From a checkpoint of a small image VAE: batches of 64.
Rows from block 2 of the decoder, named by matrix and row number. Rows with one number belong to one channel. Each number is 200 + 20 x the weight over its row's rms, rounded and kept within 0 to 999. All counts start at 0. After the name is the row's rms in percent of the matrix's.
# convs0: first 3x3 conv (decoder.decb.0.0.convs.0.weight, 128x128x3x3), inputs 78-90, a 3x3 kernel for each
# convs1: second 3x3 conv (decoder.decb.0.0.convs.1.weight, 128x128x3x3, transposed), outputs 78-90, a 3x3 kernel for each
convs0.46,100,201,168,161,168,208,188,228,183,218,206,190,155,202,192,185,212,188,223,199,197,175,220,209,200,157,239,190,193,198,168,202,200,193,202,190,183,182,222,223,215,191,181,197,209,227,203,161,199,185,199,217,191,223,218,194,175,205,217,193,198,170,238,213,209,203,191,185,193,194,186,198,200,198,190,197,184,238,204,194,197,190,215,212,228,183,198,214,157,208,242,202,207,212,156,193,202,230,229,191,201,193,200,208,232,196,207,176,206,200,162,272,157,198,200,247,212,177
convs0.47,097,188,204,204,239,217,181,229,178,198,211,199,187,281,216,183,222,220,164,206,178,158,197,226,194,169,191,197,210,191,222,212,199,193,213,213,208,200,200,171,216,184,164,181,178,207,199,211,151,212,207,167,204,206,226,219,178,170,212,185,222,190,225,211,215,221,208,233,195,203,229,179,170,215,173,205,190,190,183,176,191,177,191,192,205,178,197,183,168,187,188,180,197,198,209,201,200,208,187,223,205,183,204,208,191,185,222,195,191,187,204,214,203,219,191,259,215,207
convs0.48,103,186,202,196,204,207,210,227,212,179,192,173,177,250,179,191,186,181,178,203,211,204,207,204,207,216,215,210,219,192,200,175,162,185,152,196,162,205,189,201,183,177,198,168,207,190,218,178,157,199,188,178,230,209,203,215,188,188,231,211,202,216,209,196,175,199,207,184,172,184,218,175,170,197,238,220,224,205,177,224,193,208,211,179,177,218,195,181,194,248,180,185,237,177,200,185,201,210,209,210,183,196,241,223,207,199,220,178,195,184,204,230,215,192,219,200,190,157
convs0.49,102,205,217,200,204,205,212,205,179,182,235,167,212,203,198,239,159,190,190,167,182,189,225,211,160,191,204,192,183,187,228,248,231,214,206,227,197,164,227,201,196,214,217,179,214,218,201,196,202,196,209,176,194,203,216,207,213,222,216,198,215,188,202,224,216,220,191,168,197,213,207,201,202,201,181,193,184,203,214,194,200,203,195,206,217,176,214,235,204,178,177,206,188,183,213,170,192,218,237,187,189,174,215,212,195,194,199,200,192,196,215,222,208,194,209,193,209,184
convs0.50,098,209,195,179,195,209,189,213,215,197,194,226,193,204,194,199,199,179,185,213,169,168,218,170,221,207,187,202,189,207,218,169,180,222,191,192,208,213,187,196,206,212,195,213,201,173,191,210,220,200,185,154,201,213,205,209,199,226,193,169,209,188,237,199,207,248,216,173,169,223,192,176,195,186,180,254,185,192,222,181,195,157,214,210,216,209,235,184,208,187,198,178,158,225,202,223,242,201,140,183,180,195,237,188,231,175,188,168,201,218,211,204,179,188,224,205,199,203
convs0.51,099,199,202,174,188,204,202,174,194,224,196,177,187,184,206,161,202,198,225,237,194,197,180,236,209,198,200,174,203,206,181,218,197,201,169,214,227,186,199,209,177,180,200,183,221,189,216,176,200,154,210,201,174,215,222,231,203,205,210,176,192,192,203,184,213,206,214,209,173,174,199,185,192,185,199,222,203,187,173,184,235,169,185,205,214,187,171,174,191,175,187,206,225,192,205,230,223,223,199,198,184,198,189,218,200,179,205,223,202,196,198,197,203,235,236,191,198,243
convs1.46,090,186,204,196,227,189,206,223,204,197,182,182,182,220,203,202,226,199,194,148,151,228,197,195,164,200,213,199,192,207,199,182,218,206,238,195,201,213,209,206,194,209,189,191,178,217,198,176,195,195,179,202,239,194,207,163,165,199,196,239,184,212,237,205,207,191,182,205,193,201,194,207,210,219,207,181,201,172,223,203,223,215,140,198,214,186,185,173,223,190,199,232,192,201,203,216,181,203,173,158,186,207,199,196,167,183,185,215,226,217,192,199,206,211,217,181,215,183
convs1.47,101,198,245,205,203,209,191,225,191,178,197,153,198,198,197,133,189,194,218,208,203,204,206,186,216,201,226,196,205,194,220,185,212,206,201,201,186,184,226,201,224,200,184,219,202,197,179,186,210,224,172,172,240,209,198,196,188,230,204,167,244,209,188,206,207,196,183,229,188,172,165,154,171,159,201,212,177,172,169,200,222,163,202,192,228,198,199,168,188,195,194,172,218,201,144,238,194,176,179,164,198,200,219,224,184,193,219,203,179,197,189,172,203,196,196,225,195,193
convs1.48,110,207,218,209,184,211,168,205,205,208,239,199,190,207,199,193,181,216,214,194,182,207,182,215,172,212,172,164,204,228,204,218,209,238,170,159,222,208,202,180,188,166,178,210,201,200,219,189,184,196,218,182,210,214,190,212,234,209,188,194,178,207,202,176,223,221,200,192,191,197,182,188,210,198,190,162,199,195,160,179,187,176,203,203,207,197,199,192,205,201,201,224,151,233,218,218,185,232,197,146,195,195,184,184,210,196,215,247,250,202,196,193,210,190,172,196,193,216
convs1.49,101,191,176,207,218,198,188,204,187,213,229,212,186,167,189,205,202,239,198,207,204,216,224,187,176,192,204,203,198,194,184,171,205,158,174,198,203,205,170,182,230,203,177,236,196,198,229,212,234,213,203,216,149,188,197,198,194,183,198,185,198,200,183,179,211,209,221,189,199,214,185,183,206,221,188,200,171,208,218,171,221,204,225,224,189,194,223,202,178,211,192,198,168,213,178,220,226,216,205,220,186,198,181,202,191,186,161,208,196,223,194,215,204,216,215,194,216,200
convs1.50,104,214,198,194,220,217,199,197,198,188,204,181,209,201,215,211,241,205,192,213,218,170,183,236,183,204,208,202,173,205,194,188,193,234,179,181,206,206,173,176,230,183,229,168,241,204,216,200,201,201,225,209,188,196,247,197,187,204,246,189,162,200,200,181,200,184,203,201,211,203,197,172,215,227,226,216,201,175,186,181,215,196,207,188,183,217,153,190,192,210,199,248,202,201,195,200,168,221,199,203,185,215,222,202,212,217,218,201,171,210,186,199,172,188,217,181,211,219
convs1.51,103,161,183,207,171,179,192,177,207,223,206,199,166,230,183,220,190,200,198,195,194,173,218,172,228,195,204,164,205,159,258,188,226,193,221,172,190,205,182,231,151,175,205,163,188,182,218,214,201,206,199,214,225,176,169,227,195,202,187,232,173,215,193,220,212,192,214,238,201,201,228,184,177,241,167,197,220,216,173,208,181,220,187,211,191,191,192,198,198,194,211,186,214,168,180,201,216,194,212,205,216,202,198,193,209,198,177,190,206,189,200,212,194,178,206,195,231,210