Weights of a small image VAE: encoder norm batchnorm.
Rows from block 0 of the decoder, named by matrix and row number. Rows with one number belong to one channel. Each number is 500 + 25 x the weight over its row's rms, rounded and kept within 0 to 999. All counts start at 0. Numbers have three digits each. After the name is the row's rms in percent of the matrix's.
# convs0: first 3x3 conv (decoder.mid.0.convs.0.weight, 128x128x3x3), inputs 45-59, a 3x3 kernel for each
# convs1: second 3x3 conv (decoder.mid.0.convs.1.weight, 128x128x3x3, transposed), outputs 45-59, a 3x3 kernel for each
convs0.76 117:493484517493486488524511464475490557451503506492543529518507499502516529512509458489489459534484441452546530496507513500494517530478571492480476516475498470494501510496488509474462509511447520492527494528466482507479535499485454518589500503496517522482503483487498528484495478477532486485476409514504493502460517514519503500496470474514490530530502481484457520474511450468470523498517570528508531516522482
convs1.76 115:518451518486502536510492510470455487507487497491505474479498484518478496517519505491510561474489448482553495497504509516515471530490464468509513482499479516478463508474500495504508495517465494519472487506462501486490575502511510524542462533494493505467527515558511509510493451478509512539490537487516451506509470543489503484526526485492514473494478498473489510554522525504523552534514492482484461488512520
convs0.77 134:517485502479517468466512470498468490480514476476572504517477496495483499510480483526500501518479470530525499522538477482523522505540523480488561520510457494479494508460517482527515528520507507466495512510508502529456508487561527492489549517539511491463451508528495504487516475527454470485483474491541496491484520506471532523492506499509514487481517507471552490498454484524466499468478487485546536530470522
convs1.77 152:522524455542496535501513502530502524495489518480542502519497501491477481500523505505538495484487521525525483493502482507501520530514497489509488497473513482482499519495482534481497493459504530511481507504510475492517540440499505501465440488553548483488511501494530524485549471519467466495521510477466513552505536515478508479511518523553481531468506534520478497494534490500488530500529457508465543508549521
convs0.78 086:444503505484510495500501522512499468522500513496537497474453474513483471481488490475481460480494549522530554475501533484485467498430461441468561495464480537512523507507492495489513461487471534478488505492538460487522528526509487518488466475520483496494489539533510488523483478479521458512552472487491511491490504482481508506447452550481492535517510521549509499524488463483450506496483530519508464499499523
convs1.78 087:480522516515512503511462520479503515515530562503511535527518530475536511478511519527491536509504532566518475491450498481497512553457525528505454483477511452492536491500567497503505493483488477450538467504514493509523418478510584494450539526473539493497461524493496526517489491480454520512486544544481496492493507482498476480518464487491499505535514500517480457498499515464530548519535474487490506492492491
convs0.79 100:491552489478518511485513516463552484481546499489556503456476535486489528513505574486461505528494524512530494480445520489472501482554474494497469496504495538498489500478458509476452537432409479478507528473480491502481486482522529513531491461503536522518543502531545504518463525516492530509430495500458519539477521523472509542456539495496530489498481486556514557533506523529536519469495510506469525505499499
convs1.79 090:487507506516499511524528504493480490528517505495496484531462441508474521503518502516469469449513476491501527510527489466466508514491458491473540477508540470516530510493483492530533531472500508512491477470520464469492497567456496492516525501591461482518488511534535502492524500518530514476518482527503513497530504513504531518461521466468480473474480526513507521527520502505496456453502469488486473495490535
convs0.80 082:482508508517495481517564506471498460500453498531519494450487483463475490507511475503529512512518476497569489513491534479494467500557500498514555519507464550532461554464510577450443535445500444432498495451472469519493450483541525506522493472504535546518463495555486510513490524530509500419481492511487476506525495510507542515448516503500469498529501530506512460523508497520501496483508497454527548483496532
convs1.80 079:477496530505525512474541503410507520557504477526486520535467478502469515494514476515484488477494480457585487507497527425492504463549511501506514495483528471487527489528488461496502454498509501520499471480468491526524523488471476523423508431526497493488499501533527473534508482505503485482517497475476497490508513485489502469499486514528444495518428555519515478433560538485511493506536472522496457490518506
convs0.81 086:498486495493516511485496493476435510515502508525563515490466481502489467504534558482481477503503490508538494479499488498505465549506449514477495490474482450512493521534511526494493491464491496489518499484499492495491484529437475525464521503488529547488511532471496450491460504535486478513517499553473455499494498513515513565488488501478484520549529521540565522507560508528514476518503494532434469514455500
convs1.81 085:522506496530502497427507489532455528526508553587511475484506504498493526479481511444478483463479499464501503532494532480493526471476480507491504522496489516499514492528468478476481488480502481534502518536522494457473536497443548510523535505531461481485509520518529507523532515506477501528496473496487538494523491454455503464509465532494504481538522521492504504500485510493502483503490514476491511470523521
convs0.82 123:546525526513531534515506514480559469479511463503493556514463498535518538533529544479472514524478493489529504515469506523447494497539498507509501499475508516506490539548513583546503519490504524501544484449483465469480531510479466498508490483566492496487496519465525548486559479495497488547517487509486545487479524528480500519537493506514503490483487517439487461427537499479444505516468510470493507487488476
convs1.82 122:512543506465510498509500530446526434508533519489522517522503495506539498477529504515495510489491503537536555520466497529480524511486469521464465502475456455487476493531534495510535504492472506464490479507505515487499450556537493521508553505567501492506495495535515537511467480459488471482503477496460483455493505497502461461489479488502516516500529494495549483474497476499477508516543521488497484511470532
convs0.83 092:495520527474487519528473557459514503497493456510485481520505520508533509505520513510481500532475495499530497518498469488484512519459528487516512487521472503471529474465436505499495484506480541486499498556511457494500506503511476536526478536522485518508531495473475528509493478529575504514488485537481505502448486513473484520482494463499486526492504515480522484478517528530482513488455522490491549497543509
convs1.83 098:458513515515533508537509491517537424516510529502460545475457512495526526526502494534475501510473545473530493503501478488490500544501521492475484514503493496513547499499469468487477510505494490542453425489525497528509516495519423488474507536495493487498524479492498473483479440505539491489466522561500469471516517511517511507487472478463498505506532492535513494508533481494493508497513460469498531496484496
convs0.84 117:501485502520491499541511521514442484515493443550515498501499495481506467542538509536503493480501532440527506507436515546484466510473507502474505489528514478487518519491492497506503513503539496501540476471500505512523474527488483499466522495483529503496537526527480515503535497468493494457490467506479518524491480490533507498471529562494486549517467479451540552513511474513506508519458526528515501460507498
convs1.84 111:475500529479499477480485493486528435483544511486408527475480521474521572488520481496498474500519518459532460521523525484484511487495478471486507499492529529483498501541505491513515512542471523500453506492494496520513519474488472480489526493530490430511517501520506500513549444456539494480480537518517466473478521496513504493515493485505478516502439504510537553499483478502500480504443484524506511534497485
convs0.85 098:494487495497486502500470515467490546474464534464482500498469509497507508493489494447494471500494517488506506492483519491470522488461496473457481500502507497510489488525500465482517521480489539528469510550514529522560518516547437545533447513480528498538525534492497522452498463503585497536489521476525550500499519488473488500493473477456474509499511504476521558485471505470465499494448471492501521489468533
convs1.85 092:511480461483482503488454512562482500454473495555450458519541515483497526482486513479520484490510517438497527508473495498505474500469510477470502526508487539518527486464496477512504567515484478504515465507508537527470507539500507507500531493454520510528458496520484490500503509507546495517431497478506485471517506503523478504491495538474509493527541485481499502537466451499494477519544520437505522488500458
convs0.86 090:490499536521518499496470494467549486502522492437495513459451513530485483508477483520525498506483506479543490509444532480451470505505464531458515499497511531488500464521452528489483461441480513467477498489482531510497440583497474516530453452499502494529499488522511523525538459500471444485525475458489516461516504483479487534517543488539476493505510504520516511506573535549539509500483478475488497547504487
convs1.86 090:480525478471493514511441480490571526543503510509533506496474533481485477472491505470485505429456512524472466494485502504495479502502515491501507476491486498534490469502459475465513529480541526494519518531504513544504456563442484487430445424509479490505473522498522505473502541503469486511523488512487477503522520480533514512502542481491520486503482449476551505516506499479505525520529498497494473540496437