A small image VAE, trained from scratch: decoder norm batchnorm, 3500 steps.
Rows from block 7 of the encoder, named by matrix and row number. Each number is 128 + 32 x the weight over its row's rms, rounded and kept within 0 to 255. All counts start at 0. After the name is the row's rms in percent of the matrix's.
# b500: branch 3 reduce pointwise conv (encoder.blocks.7.b5.0.0.weight, 24x192x1x1), inputs 0-191
b500.13 102 [143 121 121 104 154 102 172  90 108 134 122 112 169 135  98 116 134 124  96  85  92  93 147 113 133 128 160 137 107 107 143 128 127 129 132 109 109  82 130  73 135 158 157 137 117 128 121 129 136 125 109 127 154 156 116 104 122 130 103 129 115 138 135  96 131 133 127 125 169  92 108 119 154 128 148 132 133 119 114 101  75 119 126 132 159 141 151 126 126 163 117 112 138 130 120 135 154 129 143 116 110 153 168 121 136 106 144 139 146  91 122 136 108 107 129 145 129 147 104 149 153 198  31 130 112 176 154 146 164 175  80  78 233 127 125 157 109 255 127 149 124 173 146 161 144  81 165  88 237 172  26 203  73 113 140 175  98 135 150 103 109 161 111  87  97 122 110   4 157 138 144  93 132  95 113 141 133 125 126 170 118 103  96  96  74 130 132 129 124 128 112  97]
b500.14 077 [146  93 123 122 187 119 128  68  74 174 135 132  79 141 192 124 180  99 112 148 212 118 179 141 145 161 198 120 139 178 112 124 149 133  97 202 124 121  99 171 204 170 116 174 182  95  96 152 146 106  82 153 156 142  92 144  86 133 110  94 113 143 187  77 127  99  95 161 144 141 119 108 131 129 136 151 134  96 159 146 137 139  81  91 174 141 129  98 130 159 167 139 142 174  97  82  48  85 133 111 159 144  93 114 129 157 142 100 176 113 108 110 126 146 121 134 123 169 109 169 140 125 112 142  87  98 138 136  78 184  98 142  97 104 123 145 114 141 137 136 149 101 158 127 106  97 141 191  76 176  76 114 140 133 118 141 158 141 224 149  55 167 125 126 112 111 122  82 136  87 159 117 117 127 153 121 130 103 159 126 170 127  92 146 162  79 163 130 115 110  48 146]
b500.15 101 [133 110 116 125 161 119 132 139 117 101 114 173 157 138 137 128  92 140 118 135  88 113 119 125  84  81 114 160 132 113 110 126  98  93 104 109 134 143 153  93 114 123  88 140 137 107 132  96 128 107 134 145 144 138 124 150 105 114 146 138 134 136 141 155 146 129 145 147 137 147 146 110 164 131  79 130 110 116 115 136 156 122 135  73 146 114 208 156 161 156 141 169 133 168 131 167 115 176 106  98 125 133 112 136 149 123  90  95 164 138 146 150 136 119 130 159 125 100 139 149  95 176  29 200 133 137 107 147 100 121 128  92  96 255 153 171  65 111  63 121 133 195 160 165 197  83 121  15 145 188  14 125  88 140 128 131 139 229  83 134 191 123 117  34 122 150 120  76 103 124 119  97 138 115 143 144  98 118 113 138 157 147 111 122  96 160 102 131 127 114 122 114]
b500.16 102 [179 147 134 160 170 103 183 131 114 158 127 164 178 120 139  98 133 159 117  87 122  80 136 160 151 101 158 126 125 106 138 138 118 130 123 115 100 101 174  88 150 158 168 151 139 162 125 144 154 158 150 153 156 117 161 111 112 114 152 118 125 157 176 127 121  99  99 130 110 104 182 157 150 140  74 131 134 148 149 116 144 127 161 103 126 153 173 129 139 134 160 185 171 171 137 102 103 136 146 158 105 154 127 104 175 130 144 129 115 136 154 112  99 135 139 125 128 152 149 141 141 112 128  84  92 133 135  93  92 136 136 119 111  94  87 123  67  99 152 190 137  95 131 101  22 175 108 157  61 119 217 107 137 205 141 125 185 136 128 172  22 167 204 116 152 146 155 245 140 140 182  57 149 128 157  93 142 124 105 137 202 105 100 132  89 119 104 169 111 154 104 101]
b500.17 087 [105 112 177 127 117 190 129 173 141 121 194 209 187 215  49  82 117 159 118 138  62 130  87 163 107 148 100 174 159 129  68 135 159 103 154  50 159 118 123 126 114 156 111 117 166 202 182 109 122 168 111 118 136 133 156 138 123 154 117 116 129 190  80 156 111 147 119 123 125 153 178 103 149 130  68 135 118 121 117 139 141 110  94 129 140 137 143 156  65 170 176 168 170 178 167 168 132 149  98 111 150 132  77  93 163 124  87 140 116 135 119 111 113 134 116 130 103  94  99 174  90 125 120 139 111 155 150 118  79 156 139 156  98 130 132 132 148  84 139  80 147 173 103 109  79 128 152  72 120 172 118 108 136 116 129 101 161 160 123 173 121 185 105 126 170 143 154 122 144 136 110  93 126 162  93 207 131 160  92 145  83 158 146 112 107 186 156 148 101 126 199 116]
b500.18 081 [187 151 238  77  78  98 133 114  95  83 136 187  79 168 137 108 131 182  75 118 158  82 113 152  87 120 106 181 177 133 133 195 183  86 125 130 140 170 153 127 112 173 158 141 163 200 184 140  97 147 162 147 114 171 102 143 145 134 107 120 163 108 104 103 149 143 134 125 126 151 114 120 134 126 169 138 124 171 126 106 127 153 145 119 122 138  99 213 116 158  62 126 115 114 144 130 151 112 148 136 142 102 140 173 124 113 180 116 135 154 163 146 108 147 162 107 136 129 147 104 148 140 105 102 132 130 129 161 139 146 125 101 146 163 140 144 135 161 122 155 139 117 130 147 117 112 136 114 151 129 101 150 173 195 136 129  82 167 193  94 145 112 109  96 139 108 190 101 181 182  82 157 138 169  99 214 120 122 148 121  37 165  86 147 167 151 204 123 126 126 129 200]
b500.19 103 [106 117 100 162 137 175 148 133 144 134 151 185 198 150 126 122  34 147 141 148 159 104 110 130 121 155 120 108 142 130 102  90 125  74 116  76 150 188 190 112 187  95 131 154 145 157 143  60 174 150 197 152 153 101 113 119 139 104 122 179 115 204 161 162 134 115 153 142  96 146 133 127 111  98  90 138  78 132 141 128 145  78 161  87 116 115 165 176 126 130 149 179 207 152 158 144 146 168  97 156 124 152 103  85 124 128 110 149 138 117 168 127  79 152 155 142 140 132 127 163 158 145 133 120 107  98 129 117 135 173 113 111 129  74 111 138 143 101 117 104 184 147 110 120  48 143  88 167 115 185  89  46 107 128 112 151 139 143  94  67 124 140  98 159 126 105 139  91 135 168 170 101 160 148 133  94 151 176  82 159  26 109 149 126  99  82  97 120 126 169 124  83]
b500.20 092 [ 94 117  95 134 155 184 145  83 160 144 172 138 117 131 204 157 117  71 175 200 192 147 109 134  96 159  82  94 139 162 130  98 100 154 134 183 143 158 116 107 146  92  63 132 155  74 143 110 135 105  71 136 156 122 129 138  86 156 101  85  97 128 162  60  83 102 127 146 101 113  74 128 138 124 173  94 155 101 136 111 145 108 110 102 133 137 113 128 181 121 131  51  89  91  86 125 136  44 177 103 132  87 134 168 110 142 211  93 133  94 101 125 155 118  89 131  80 108 104 134 151 171 117 174  83 115  96 133 140 129  91  87 173 111 127 107 117  77 112 135 172 157 151 145 138 148 172 178 132 155  89 129 161  71 127 142 172 164 157 181 128 120 100 125 126 136 139 119 129 116 194 114 139  74 147 106 132 122 128 110 222 138 110 103 100 105 135  88  80 137 133  98]